config.toml
train_examples = 15625
gain_aug_db = 10
n_mels = 64
Rows from block 2 of a small sound classifier, named by matrix and row number. Each number is 50 + 10 x the weight over its row's rms, rounded and kept within 0 to 99. All counts start at 0. After the name is the row's rms in percent of the matrix's.
After each channel's rows are labels from the 100 clips, of 14976, where the channel reaches its highest value: "loudest" is the band of the loudest frequency at the time of the peak; "strongest on" is what is common among them. Only what is clearly more common there than usual is listed. The data: read English sentences (LibriTTS-R). In brackets: how many of the 100, against the usual share in percent.
# c30: last pointwise conv (model.blocks.2.c3.0.weight, 256x256x1), inputs 128-255

c30.8 057:57 38 51 48 47 38 51 17 58 59 60 56 50 46 40 42 54 52 53 47 42 31 42 43 47 50 53 39 53 50 55 51 47 45 44 62 46 44 66 72 53 40 41 55 53 60 43 53 39 45 54 40 47 42 30 45 50 52 64 41 45 30 27 53 49 60 44 57 43 38 44 51 43 52 50 37 47 43 47 41 42 61 49 49 40 39 46 50 45 48 50 53 46 46 48 63 58 45 41 55 59 40 66 65 44 70 52 53 40 50 48 52 60 28 48 25 60 32 57 46 43 50 54 49 49 38 58 59
loudest: 250 to 500 Hz (40 vs 12.7)
strongest on: voice: female (91 vs 52)

c30.63 132:32 48 47 41 47 49 40 43 54 51 48 50 49 41 70 40 58 59 56 49 52 56 55 54 64 48 46 42 50 53 48 59 40 47 38 41 46 51 49 56 43 44 39 49 44 42 49 47 35 50 67 48 40 53 46 47 43 53 54 48 50 52 48 58 52 45 68 53 35 56 62 40 38 59 54 62 40 40 51 53 42 54 45 49 48 55 45 41 54 47 43 41 49 60 53 43 31 56 63 32 62 48 62 49 50 51 52 58 51 52 49 46 39 40 56 45 49 40 46 50 40 49 48 47 36 62 42 53
loudest: 4000 to 8000 Hz (25 vs 5.3)
strongest on: voice: male (95 vs 48)

c30.45 103:45 51 43 52 59 57 54 37 53 61 53 62 55 60 49 81 50 51 79 64 57 61 77 45 55 48 55 46 51 49 50 56 64 41 51 60 56 40 28 23 41 51 56 58 50 53 53 50 56 46 49 41 39 42 56 50 77 60 52 57 56 66 64 52 45 52 44 43 37 55 43 45 37 47 63 57 49 37 37 56 50 46 41 59 48 52 28 59 58 60 42 54 49 45 55 45 51 37 59 54 44 26 63 36 57 50 46 50 41 55 60 60 37 46 54 41 50 68 60 31 59 52 45 47 40 52 43 66
loudest: 4000 to 8000 Hz (34 vs 5.3)
strongest on: voice: female (90 vs 52)

c30.94 149:39 51 35 48 54 55 38 46 54 62 39 49 53 63 62 55 44 56 56 51 45 55 52 46 44 51 48 49 64 44 45 49 48 53 61 41 49 51 44 44 49 52 39 45 47 49 44 67 49 48 53 28 39 34 51 57 49 36 26 28 42 47 38 38 56 57 53 51 24 44 46 41 63 50 49 45 46 41 50 65 34 45 46 57 57 53 42 52 55 56 44 52 53 52 53 52 45 60 51 58 59 54 45 47 46 55 63 49 40 52 47 47 40 54 23 45 49 55 42 53 53 63 55 52 60 65 47 53
loudest: 4000 to 8000 Hz (31 vs 5.3)
strongest on: voice: male (92 vs 48)

c30.3 130:61 46 49 55 42 34 24 42 44 65 53 62 48 48 45 56 51 52 47 42 52 48 46 42 64 58 56 46 43 52 47 53 53 58 44 21 47 62 38 49 57 36 52 51 52 50 46 50 54 36 73 47 39 56 58 52 66 47 52 53 37 46 41 47 55 59 50 57 46 25 51 53 57 68 44 55 44 56 57 58 39 59 61 50 60 57 58 55 58 55 69 58 49 49 47 55 61 48 64 52 68 37 64 40 55 48 54 65 64 50 66 46 45 58 48 49 53 51 38 55 55 52 46 55 47 52 61 47
loudest: 500 to 1000 Hz (25 vs 6.9)
strongest on: voice: male (90 vs 48)

c30.146 111:24 39 58 40 57 41 56 41 58 52 43 54 47 56 47 55 29 41 53 52 47 47 54 49 52 62 53 63 57 63 53 34 63 51 70 55 40 56 60 50 34 62 59 48 58 34 60 43 43 31 40 57 43 56 49 51 59 46 40 44 52 66 43 36 48 44 44 50 48 50 44 47 40 57 47 40 49 54 44 60 44 41 51 47 45 67 51 35 49 66 57 48 37 54 62 34 54 55 54 56 43 52 56 38 58 57 66 51 43 60 36 42 39 53 59 56 49 40 59 66 40 45 59 36 56 49 50 70
loudest: 500 to 1000 Hz (33 vs 6.9)
strongest on: voice: male (94 vs 48)

c30.147 085:44 45 56 38 54 64 52 46 46 42 45 51 53 57 49 58 61 39 38 54 52 46 44 44 56 64 47 58 71 45 39 45 58 25 39 58 49 39 59 37 53 42 67 44 66 54 80 46 46 29 52 57 48 58 31 51 51 49 53 36 44 48 73 62 48 40 33 51 63 50 44 47 50 39 53 33 57 32 41 58 46 41 38 53 43 49 61 56 58 60 59 43 52 52 45 48 57 42 57 40 60 52 59 65 35 34 58 40 32 50 56 37 40 36 51 42 26 40 60 42 48 52 55 56 32 47 67 48
loudest: 500 to 1000 Hz (29 vs 6.9)
strongest on: voice: female (84 vs 52)

c30.130 113:40 47 58 59 50 61 57 50 44 48 64 55 53 54 48 49 43 49 48 49 43 56 47 49 33 57 48 53 43 38 46 54 46 63 66 57 53 44 43 46 43 42 34 43 52 48 57 44 54 50 50 57 39 52 47 51 47 44 38 32 40 43 52 37 46 65 57 44 45 64 54 48 37 50 49 34 41 58 48 59 43 54 42 44 47 69 70 59 54 63 66 53 46 38 29 67 41 57 46 42 43 41 45 50 37 55 45 38 49 51 49 44 34 49 45 55 53 49 34 45 42 47 45 52 55 53 54 50
loudest: 4000 to 8000 Hz (42 vs 5.3)
strongest on: voice: male (95 vs 48)

c30.169 112:36 69 72 64 55 43 52 63 52 52 48 48 48 42 53 44 36 62 51 53 58 59 63 52 50 39 59 44 62 45 49 63 44 27 57 45 49 55 50 68 37 44 50 40 59 57 37 43 37 68 51 50 38 44 56 47 46 32 48 63 54 48 36 46 56 49 47 35 56 43 62 55 44 61 54 50 51 43 66 43 59 55 46 35 44 56 44 48 40 52 58 47 43 30 49 34 69 56 57 61 45 49 49 56 38 38 59 51 43 48 46 42 48 29 50 60 51 41 39 53 51 65 49 42 46 38 61 49
loudest: 2000 to 4000 Hz (28 vs 2.4)
strongest on: voice: female (86 vs 52)

c30.162 140:43 44 47 40 50 63 44 62 59 56 56 54 52 57 47 42 64 54 37 46 51 45 48 39 39 52 55 58 48 34 55 48 45 49 46 50 54 60 41 56 52 47 35 55 59 53 49 37 65 48 50 65 69 47 48 45 37 52 48 48 55 52 55 49 60 45 44 33 59 51 43 48 57 49 56 41 66 53 48 56 39 51 57 51 51 52 49 51 44 69 51 47 50 45 49 43 54 55 64 55 57 53 52 54 62 51 54 53 45 56 82 49 54 43 51 54 40 47 48 71 59 57 49 50 52 82 68 51
loudest: 250 to 500 Hz (43 vs 12.7)
strongest on: voice: male (97 vs 48)

c30.2 073:48 46 44 50 46 51 52 42 64 57 58 66 52 47 51 56 59 46 39 42 76 77 40 45 49 46 47 30 50 53 54 48 51 61 35 44 52 60 33 35 50 46 44 36 49 46 43 37 54 32 57 65 43 55 48 52 44 54 66 51 34 65 18 57 50 75 53 79 52 73 39 64 73 40 60 33 47 38 58 57 52 44 59 48 41 53 46 49 53 48 36 45 56 35 50 62 52 50 51 46 56 25 46 55 52 61 45 45 58 35 57 65 60 59 44 61 50 37 46 36 37 47 48 52 27 48 43 42
loudest: 250 to 500 Hz (39 vs 12.7)
strongest on: voice: female (88 vs 52)

c30.240 101:48 50 50 60 46 54 58 63 51 66 58 54 54 33 42 51 50 45 63 50 53 51 56 27 56 30 57 51 40 51 46 48 60 52 54 54 57 42 45 46 40 44 39 37 39 63 53 53 45 52 58 59 57 44 39 36 36 60 50 53 51 47 61 46 58 55 41 50 40 47 37 66 49 52 55 69 50 65 50 54 56 45 52 30 56 56 32 44 43 50 45 75 55 41 55 41 45 34 46 36 60 49 42 41 58 51 55 38 24 53 54 58 50 48 69 48 47 56 56 61 58 42 46 45 47 68 66 50
loudest: 250 to 500 Hz (70 vs 12.7)
strongest on: voice: male (95 vs 48)

c30.197 130:49 43 51 50 31 40 36 38 58 53 41 55 56 42 56 63 55 67 65 55 58 59 68 44 43 59 49 51 54 31 50 47 53 45 51 59 52 55 39 47 61 53 49 71 56 50 59 65 44 58 59 68 52 41 51 48 49 59 45 40 56 72 58 95 56 41 57 50 50 57 60 44 56 51 65 47 40 54 56 41 57 38 45 63 47 47 47 43 55 38 38 46 51 44 53 60 42 52 74 65 53 55 56 56 41 42 50 49 45 47 54 48 45 56 53 55 47 55 56 49 55 39 42 39 60 65 40 48
loudest: 4000 to 8000 Hz (29 vs 5.3)
strongest on: voice: female (91 vs 52)

c30.217 091:44 58 44 61 60 61 55 49 62 46 45 45 56 55 70 43 55 60 62 66 54 78 66 32 61 61 38 35 74 54 61 60 41 66 50 53 53 49 44 45 47 65 68 67 50 53 58 55 58 74 51 39 42 38 30 53 53 41 51 49 47 47 50 69 34 49 30 55 43 58 48 47 56 51 54 49 44 55 35 43 40 52 45 56 48 58 49 48 41 54 48 56 43 55 48 54 58 46 51 43 43 63 32 54 62 49 60 46 57 57 39 46 61 48 46 51 36 48 61 52 61 69 52 53 59 44 54 64
loudest: 250 to 500 Hz (30 vs 12.7)
strongest on: voice: female (87 vs 52)

c30.227 122:60 48 52 49 40 65 42 53 43 50 50 49 52 35 27 43 46 46 47 46 38 45 54 51 45 52 44 52 45 49 45 43 57 42 45 58 64 49 44 46 46 45 48 37 55 51 60 57 42 70 52 53 37 29 59 48 37 41 41 36 45 60 42 27 44 51 54 56 56 36 58 40 49 54 51 46 43 49 64 49 39 49 56 47 54 53 60 52 55 39 50 55 48 29 47 44 48 50 46 46 45 48 43 51 50 47 48 42 44 52 56 51 40 43 33 51 40 47 36 43 53 36 52 64 66 50 41 31
loudest: 500 to 1000 Hz (29 vs 6.9)
strongest on: voice: male (77 vs 48)

c30.245 055:41 47 56 48 61 45 72 57 54 44 44 53 66 58 59 52 74 39 54 39 39 47 35 33 54 31 50 66 48 44 58 29 52 53 46 53 44 46 45 62 47 41 42 43 33 59 48 50 37 65 56 54 44 45 53 51 62 59 45 41 56 61 40 46 44 44 56 43 44 52 55 63 26 30 49 57 37 66 52 39 41 44 62 41 43 52 64 46 46 44 38 51 52 54 50 48 65 52 42 48 41 61 37 32 49 42 37 36 44 46 45 50 52 54 77 52 53 48 53 49 47 38 45 56 60 55 44 32
loudest: 4000 to 8000 Hz (44 vs 5.3)
strongest on: voice: male (92 vs 48)

c30.124 120:29 40 45 38 43 51 46 39 41 53 52 55 48 47 59 57 47 54 50 46 35 45 46 39 58 49 51 55 48 48 45 49 48 43 58 59 54 58 44 48 43 55 48 35 47 47 48 44 56 54 43 56 63 48 42 53 11 41 50 58 48 54 48 47 44 50 43 49 68 54 51 49 47 51 60 55 52 56 52 57 27 53 46 57 58 55 44 42 54 69 54 48 47 58 53 61 54 57 55 74 53 36 67 47 58 52 64 45 50 43 66 56 69 60 38 40 56 43 37 35 76 62 42 47 61 54 48 50
loudest: 4000 to 8000 Hz (29 vs 5.3)
strongest on: voice: male (91 vs 48)

c30.215 076:37 55 57 48 52 56 48 42 64 35 44 53 36 55 50 65 61 42 54 43 60 60 44 40 33 51 40 53 48 41 61 50 41 48 41 50 48 47 40 90 55 45 60 37 61 48 46 63 27 54 51 58 47 52 33 61 64 52 40 40 25 42 42 55 53 46 34 55 66 43 45 36 43 32 59 52 60 51 49 43 39 52 65 32 48 47 33 43 46 38 42 46 57 40 34 45 47 46 52 49 42 51 43 58 54 32 50 58 53 46 53 48 52 61 39 37 35 53 63 54 54 45 53 46 50 53 35 58
loudest: 250 to 500 Hz (39 vs 12.7)
strongest on: voice: female (95 vs 52)

c30.78 113:45 46 36 48 44 44 47 50 77 42 47 42 62 54 33 50 39 41 57 54 55 50 53 51 33 48 59 45 46 40 51 49 38 52 50 75 61 54 39 51 47 47 51 40 45 55 57 58 50 63 48 54 66 40 48 50 68 53 47 32 53 33 43 45 58 47 47 60 55 50 39 28 58 49 45 61 63 43 54 57 36 45 47 34 44 50 40 54 57 53 47 45 50 52 51 57 37 30 35 38 49 44 47 43 55 52 47 63 50 60 39 47 46 54 56 46 37 43 40 42 50 46 45 53 56 48 36 47
loudest: 4000 to 8000 Hz (52 vs 5.3)
strongest on: voice: male (91 vs 48)

c30.202 138:54 41 49 51 43 68 61 49 43 45 47 56 53 45 67 43 73 46 53 49 53 55 46 50 57 58 53 56 65 53 36 57 48 59 45 62 46 43 52 56 51 66 50 42 45 58 54 59 59 56 45 46 67 61 52 56 47 47 48 59 50 49 56 50 68 37 48 56 46 51 55 60 55 59 50 44 47 52 41 49 26 55 52 67 56 59 43 68 39 50 42 59 44 65 55 69 36 54 45 52 51 61 54 44 49 52 60 59 65 48 39 48 44 60 22 42 56 51 41 64 59 65 62 44 44 38 76 55
loudest: 500 to 1000 Hz (37 vs 6.9)
strongest on: voice: male (93 vs 48)

c30.213 134:50 45 44 54 52 27 53 65 59 57 52 44 51 48 38 37 38 56 70 53 49 49 57 45 33 42 27 33 47 51 44 58 38 46 36 48 47 41 52 52 52 56 46 45 50 51 45 41 40 44 40 48 58 37 56 46 31 53 41 22 53 57 27 52 54 64 58 43 57 58 55 58 54 43 38 56 60 66 45 51 28 37 59 46 55 50 40 52 51 43 32 55 55 42 50 50 64 49 50 56 47 52 40 52 55 43 53 62 52 47 41 50 55 51 30 31 60 49 46 55 53 74 41 65 55 54 72 63
loudest: 4000 to 8000 Hz (53 vs 5.3)
strongest on: voice: male (97 vs 48)