Weights of a small sound classifier: trained on read English sentences (LibriTTS-R).
Rows from block 4 of a small sound classifier, named by matrix and row number. Each number is 500 + 50 x the weight over its row's rms, rounded and kept within 0 to 999. All counts start at 0. Numbers have three digits each.
After each channel's rows are labels from the 100 clips, of 14976, where the channel reaches its highest value: "top examples" is what is common among them. Only what is clearly more common there than usual is listed. The data: read English sentences (LibriTTS-R). In brackets: how many of the 100, against the usual share in percent.
# c30: last pointwise conv (model.blocks.4.c3.0.weight, 256x256x1), inputs 156-207

c30.125:516498448508387499769501508499466432515542485557553492504472497499480496577511529493502528470489440500500508501501502500540579500449483502477533509503499507
top examples: voice: female (93 vs 52)

c30.67:492503266501504496512498500479508474447492493473468505460497458473485561484501509506499501475513595500500503499499498499495430499513484504501503489495492498
top examples: voice: male (98 vs 48)

c30.202:472567581498532503563504509549500445541539532481506506487470504502575672527494513484499448576688410501500496501501501501504606499559496504567554532496510502
top examples: voice: female (90 vs 52)

c30.167:487486395490463502574495474537515492369508416482486508501622650499496438568477478496506536485485488502502496499495499498477385498557500498523487443507479503
top examples: voice: male (97 vs 48)

c30.121:529502538507473498671498492481509486524556466574562486497489508497473596518498517515500523479474540501501490502499503500512573499496474499461528534487495500
top examples: voice: female (88 vs 52)

c30.200:483590620494526503561507528544509444657506540506493495493444528504545628540517488501498440576683478501501502501501501501493560499557495499557561460486525506
top examples: voice: male (91 vs 48)

c30.142:491496730503445500705502488483502456527524492505513490500484452499502640599489516488503501483578609502501500501501502501527524502625498486517496514497506496
top examples: voice: female (96 vs 52)

c30.153:531500530494422503423501499573483550503514479505503535508480549501383533456498530495501494527422504500500503498500498500491474499496503505529502554495504499
top examples: voice: male (99 vs 48)

c30.38:503493493500504498485499505499509501621437515405401545510518498493500524506504475495501503523486646499500502500501501501501437501552506508492507532498509500
top examples: voice: female (85 vs 52)

c30.68:493490458501435500412504481640458508553477388477470459512489481500481570489502392503492491498315482500497496500500500501501352501603483503522482631512491504
top examples: voice: male (98 vs 48)

c30.229:492494553503468479468468500566508496618503478470493477478476476514498547481501469501497540575534516503499500500501500501533686499438454504505510622492511496
top examples: voice: male (99 vs 48)

c30.144:523499472499555500471499491491508538615522520509513494519562472506500476431500501505499512455450468501500500500500502500502331501615501506494498482519440527
top examples: voice: male (99 vs 48)

c30.27:507493455501475507486504497523452518513483491518490477479538506493507559465493506497506502459621557497499499494496496495504369496686519496531479519504507511
top examples: voice: male (82 vs 48)

c30.154:528498535498522501485502496448523537582525642496515355521505583497483451494501483488505494426406501500500497500501501500498369500567474492509480600483446511
top examples: voice: female (95 vs 52)

c30.241:497491506500455514522496494580500494529434488421430465480528471492547483480505392492498497472479461502488499501502501501549449502506484471508495557500507500
top examples: voice: male (99 vs 48)

c30.96:529514546509491494722504501482517490538545489580573478491487500498481562528502515517508532531507501501501502502499501499534583499474483502477532564493499502
top examples: voice: female (90 vs 52)

c30.47:500502552494493504449505506481505504552544503466500399450518491474504435517506488481502507465468556500500499500501500501505498501440500498492510449502495493
top examples: voice: male (98 vs 48)

c30.7:497501444505489503539503505459512470538502501490499498502491514494494564496500504498507508306562500500500501498500498498503444498549507502464501449507508504
top examples: voice: male (98 vs 48)

c30.160:484491437500474511545508489572550495482464487444478522495604515509497563525499492544473445563585454500503500500497499498486493503504505516513509581513522498
top examples: voice: male (98 vs 48)

c30.162:475512572503516502488497433619424465624508466495505506504518589477499502487504493498439547479530392501499496499496499498528528499700501508503502545492508496
top examples: voice: female (94 vs 52)

c30.169:490507477506515509413503501591580539538500446496492499499487506509493546465485525499473535591508498500500502499498500499489492500418500515513517505494514500
top examples: voice: male (99 vs 48)

c30.203:466577537498543505580504525526498443594479537501482497490461522497561629533493504481502453541710452501499494501502502502504627499572496501493567530498515503
top examples: voice: male (94 vs 48)

c30.94:506511455502513501478500512562494491432512481466484472524529541501506601522501476507517509488387498499500501501500500499513451500474489506559552552522456505
top examples: voice: male (96 vs 48)

c30.42:501483542495516496423502506488506498485476503523479397446454531514491559528514507510500518488507395500500512500500500501499538501621514515530509533508481505
top examples: voice: male (97 vs 48)

c30.98:538487467507500502622501483484505483499548488478522483486570498495490585511505525514496520532442508500500507501499502500506623498430502510523554509516493501
top examples: voice: female (99 vs 52)

c30.36:501478641496507495486503495505498497527471489474451519509426528505506619521511510503499539567578577500500502500501501502505492502641503499473496628495498503
top examples: voice: male (93 vs 48)

c30.1:507492462501477506490503496531449518507484491520490477477542508494505549459494506497506499445620564496500499495497496495504385496691519496536477487502507511
top examples: voice: male (82 vs 48)

c30.11:473406492444497502363496410554507511583490505495480488490448447494502525369500500503496431495443508501502503498500499499504391500623473504499501531532491525
top examples: voice: male (99 vs 48)

c30.174:491487536498449444510502530604489485620495449480476531433510529509494540524481486496491510440661494500500501497493497497440417497511504508480501594495453501
top examples: voice: male (80 vs 48)

c30.43:509506373496499499541493527496508497560489510373465487471521516497512538531508488506499506617353612500500487500500500500494517500552501498475517478503497501
top examples: voice: male (99 vs 48)

c30.180:499470423512474509525504562516532488336502530477481492486595498515496587536569514515481466516587465503502503498493497498494638497488498481453504421502511500
top examples: voice: male (100 vs 48)

c30.238:501498612501497499425495499472502497544500492474497490477476495512507504502501495497502492593549491500501500500500500500514520500594516561502563506502510500
top examples: voice: male (100 vs 48)

c30.104:559518342507464507531500502463507458377534514545541492491524500508495534485512520519504492589485464500498505501500501500502666500366477506479538508446492483
top examples: voice: male (98 vs 48)

c30.16:506510498507479504509503527479548483483484514480488518474451501495504715439495510507509523472484480501500508497499498498502479498553520501473497511509505517
top examples: voice: male (96 vs 48)

c30.183:475497650502525500589495547577444489534501526490505491485528520494498672504529505519441503472600509500501501498496499499465518499547502505491519598501529497
top examples: voice: female (99 vs 52)

c30.90:474494545511555504467490500647484490525478456505461570516499508502569580496507531515501490577401494499498504500500496500514459500550481503548492587484492504
top examples: voice: female (93 vs 52)

c30.195:477568618499536503582508515527498455590479492501469487484442507501582657529486500478495468522705500501500497501502501502508613499610496491510548530494506504
top examples: voice: male (83 vs 48)

c30.246:496500514504492503415497486530495502612494475454500481505387516498476505501494481497495538647495474501501500500500500499509484499570530507492494501486513500
top examples: voice: male (97 vs 48)

c30.178:494541544507487507540504545552548502673488367479453502483405564503499470559437445501473376563501472501498499499496500498456394499431528550503498646417540509
top examples: voice: male (98 vs 48)

c30.58:492463631498520495522500499499504492519477498495456524495371518499507669520510512501504515576537519501500502501503501503502526503592499509463511640503508503
top examples: voice: male (92 vs 48)

c30.20:500502509506515500470499503443571522399509491498503505499454456500499566522501490496502500640405403499500505505506503505506495503481503499506507436497489503
top examples: voice: female (85 vs 52)

c30.136:499501709500460503685500491506504482529510501505504496500495481499507636583493510488502504500556631501500501500501502501524498501619496484519496495492500498
top examples: voice: female (92 vs 52)

c30.165:459500512502528501378503526553504530410501515503500501495560451504497652233509494511487483493526382501500500500499500499500311500599501493515501503500526500
top examples: voice: male (100 vs 48)

c30.130:497500706502472500616500496507503489482594502467544496518481504500515590540494533491501502491560446501500498500501501500514504501500498498551499474497502499
top examples: voice: female (93 vs 52)

c30.4:506492428501474504479503501532456511508478498512483467469533512492509580461494508497505505435575567497500499496498498496503346496683523501515485486505512514
top examples: voice: male (91 vs 48)

c30.230:502493496502481432541478485547513495581501506464488484521553454505487453523501475494501483384516473503503501500501500500554383502658487424523450629490494502
top examples: voice: female (97 vs 52)

c30.23:494499539501485503536506495503502473544505492497484499486433494502491613461500489496494510443490479504496503494495495494494427495568515503441501384504499507
top examples: voice: male (93 vs 48)

c30.5:500496400502513508392495513560445488497456519463441465458533545515495569488504503508521497444521557499501532503506502504508232501732522513626505468513499518
top examples: voice: male (100 vs 48)

c30.115:527501479499497505675501492482509488510548467576541501504538509497474602534496490522505520501479522500501507502501503501515545500485473497461519563487480504
top examples: voice: male (86 vs 48)

c30.28:512497413500472501484503497497490497519494498496499479477496500502510623460497507497506502482567550494501501498499498497501384497648509496466480464491510512
top examples: voice: female (85 vs 52)

c30.35:512493406498439499357500496515507501448475561485496429483459440501513477421523510468517373476613264499500501500501501501507551499444502494509505587500497492
top examples: voice: female (98 vs 52)

c30.220:485570599498517503577503517542496454587471509499467491495461503497580656527489492472491462521701514502499497501502501501506582499616501495500554529500503499
top examples: voice: male (92 vs 48)

c30.3:483505412502482500426502518481517509472498516475492508496536503490507599438498513495506494384545506499501503498501498498495433496582522505454498454502508514
top examples: voice: male (99 vs 48)

c30.215:488565610498518503589504508519498457594476534499467495494446503496581649521485490472492474531719503501500496501502501502509621499603497488514542561493506501
top examples: voice: male (86 vs 48)

c30.70:504502513503525499554500499622472493444494529504488439492576485502509531493504529505499503576433521500500487503502504500504368501565486503517493448515490494
top examples: voice: male (96 vs 48)

c30.92:492500537503516499466502504617473495453460489485468505498510511500487579498502509510497502510422478500502504500500499499508454502625472502498509669530506508
top examples: voice: male (77 vs 48)

c30.252:498491384503489456483487496456492497440517503501528504559448488508508484506511460503506479456575433501496500500501500501525839501317503512502504609500505499
top examples: voice: male (92 vs 48)

c30.118:509502428507479505592503494468519483487535502557546508510501518497502524536505528517504485497451472500500509501499500500506624499410474513448541542498487501
top examples: voice: male (93 vs 48)

c30.164:487545569493412501542501612498554551603485431466459506478349596507499398600495467527475454511577564502499504499495499498480441499413519534501500578437494513
top examples: voice: male (98 vs 48)

c30.53:485504437494505497499498465495502496483511459415486503518501482501508426508507507496501511510389648499500500500500500500502416500522498502536513439500499499
top examples: voice: male (99 vs 48)

c30.55:506496491501512498470494511478504499450482500511478507491541514502491547511502516503499516485448418499500502500500500500502623501475500500475500447498498500
top examples: voice: male (100 vs 48)

c30.86:496501447496504499524497510410523493518497484464458510423534492503436514476497506508505494485388486500500496500500500499484440500519503501503507502506480478
top examples: voice: male (99 vs 48)

c30.251:483496668503484419465480507552517497614466496453458533522488455504489558447492491445501517523455401500503501499496500497467489496602499448465472487492505499
top examples: voice: male (100 vs 48)

c30.114:498505454506471490542490500514523484418476506525512461455558507473483588536501500519505489578494425500500505503500504500512564499385491525443532541467496498
top examples: voice: female (99 vs 52)

c30.227:493488568504504479433497489553519489549470478491466509507552429511503462540502487497504534542511458502502497501504501502480417501601489451474455619495504503
top examples: voice: male (99 vs 48)

c30.62:497500609499508500548498500495499503474525495534547486480583508509502506499509502505501506484540483500500504500500500500497473501543500503514506528500503498
top examples: voice: female (100 vs 52)

c30.54:509536537498516502480499490498518538462550418444516456508509528498496533503506501497501524494505418500500501500500500500508521499460502504509513509499503501
top examples: voice: male (100 vs 48)

c30.155:544508633496512502459500480515485547517563477512519493499527592489508480453507520474510474527422572497499496499496502498460408500528499497590494461466492498
top examples: voice: female (97 vs 52)

c30.225:501496375500493493482498502469496498423514500491498499485593482508506511503501492494501506422456559500501500500501500500506646500407501567499548487498499500
top examples: voice: male (100 vs 48)

c30.49:498476641498512497537504498500498493552474489500457514500408518504514629513508518501501523566579583500500501501501501503508516503650501500465501654497503504
top examples: voice: male (79 vs 48)

c30.112:515501422504499515656499495460510491527507475542541486526542511474471354519474545507490481380430531500500504501500501500477639500430484504486529508489508489
top examples: voice: male (99 vs 48)

c30.61:496490458498504498423501514504497492465459516434488484483653499501502483494497490496502519372424577500500500500500500500498515500493500502442508526498500500
top examples: voice: male (100 vs 48)

c30.65:494500594497530503465501505434497475363484491485420560513458486488489633501515526502499500512338448499501496500500500500507426500549507514524504530506510508
top examples: voice: male (99 vs 48)

c30.232:507486527504520491588499488554503485483483486478488502520578480500508491543503483499502513493503482503499503500503501502520507500620481408505438636497488502
top examples: voice: female (96 vs 52)

c30.6:504503525498495503421503511544532501499503495455464527460407523504469637468502511501507506426566434500500506500502500500502548499561527503490515379515516509
top examples: voice: female (100 vs 52)

c30.235:511490509501509490640489491535496486524487485496499474501563507499505598548502488499501498498534537501499503500499501501516534501618484438504465527503495505
top examples: voice: female (96 vs 52)

c30.244:505504478494503484543484497481500494565502503513500503464511480496502543516500486498498509493469577503503500500500500500522641499457502557500538355514509500
top examples: voice: male (100 vs 48)

c30.117:523502425510510512576487501524516488512538492511531440470555504500512550532500490517511492618477369499498496501500501499509664499394472506491531531484485504
top examples: voice: female (99 vs 52)

c30.242:506491551495528526465514490527504489572473449465477530493553491499506463495493460483498505498541490502500499502505501502509367506652492457490479593499502499
top examples: voice: female (80 vs 52)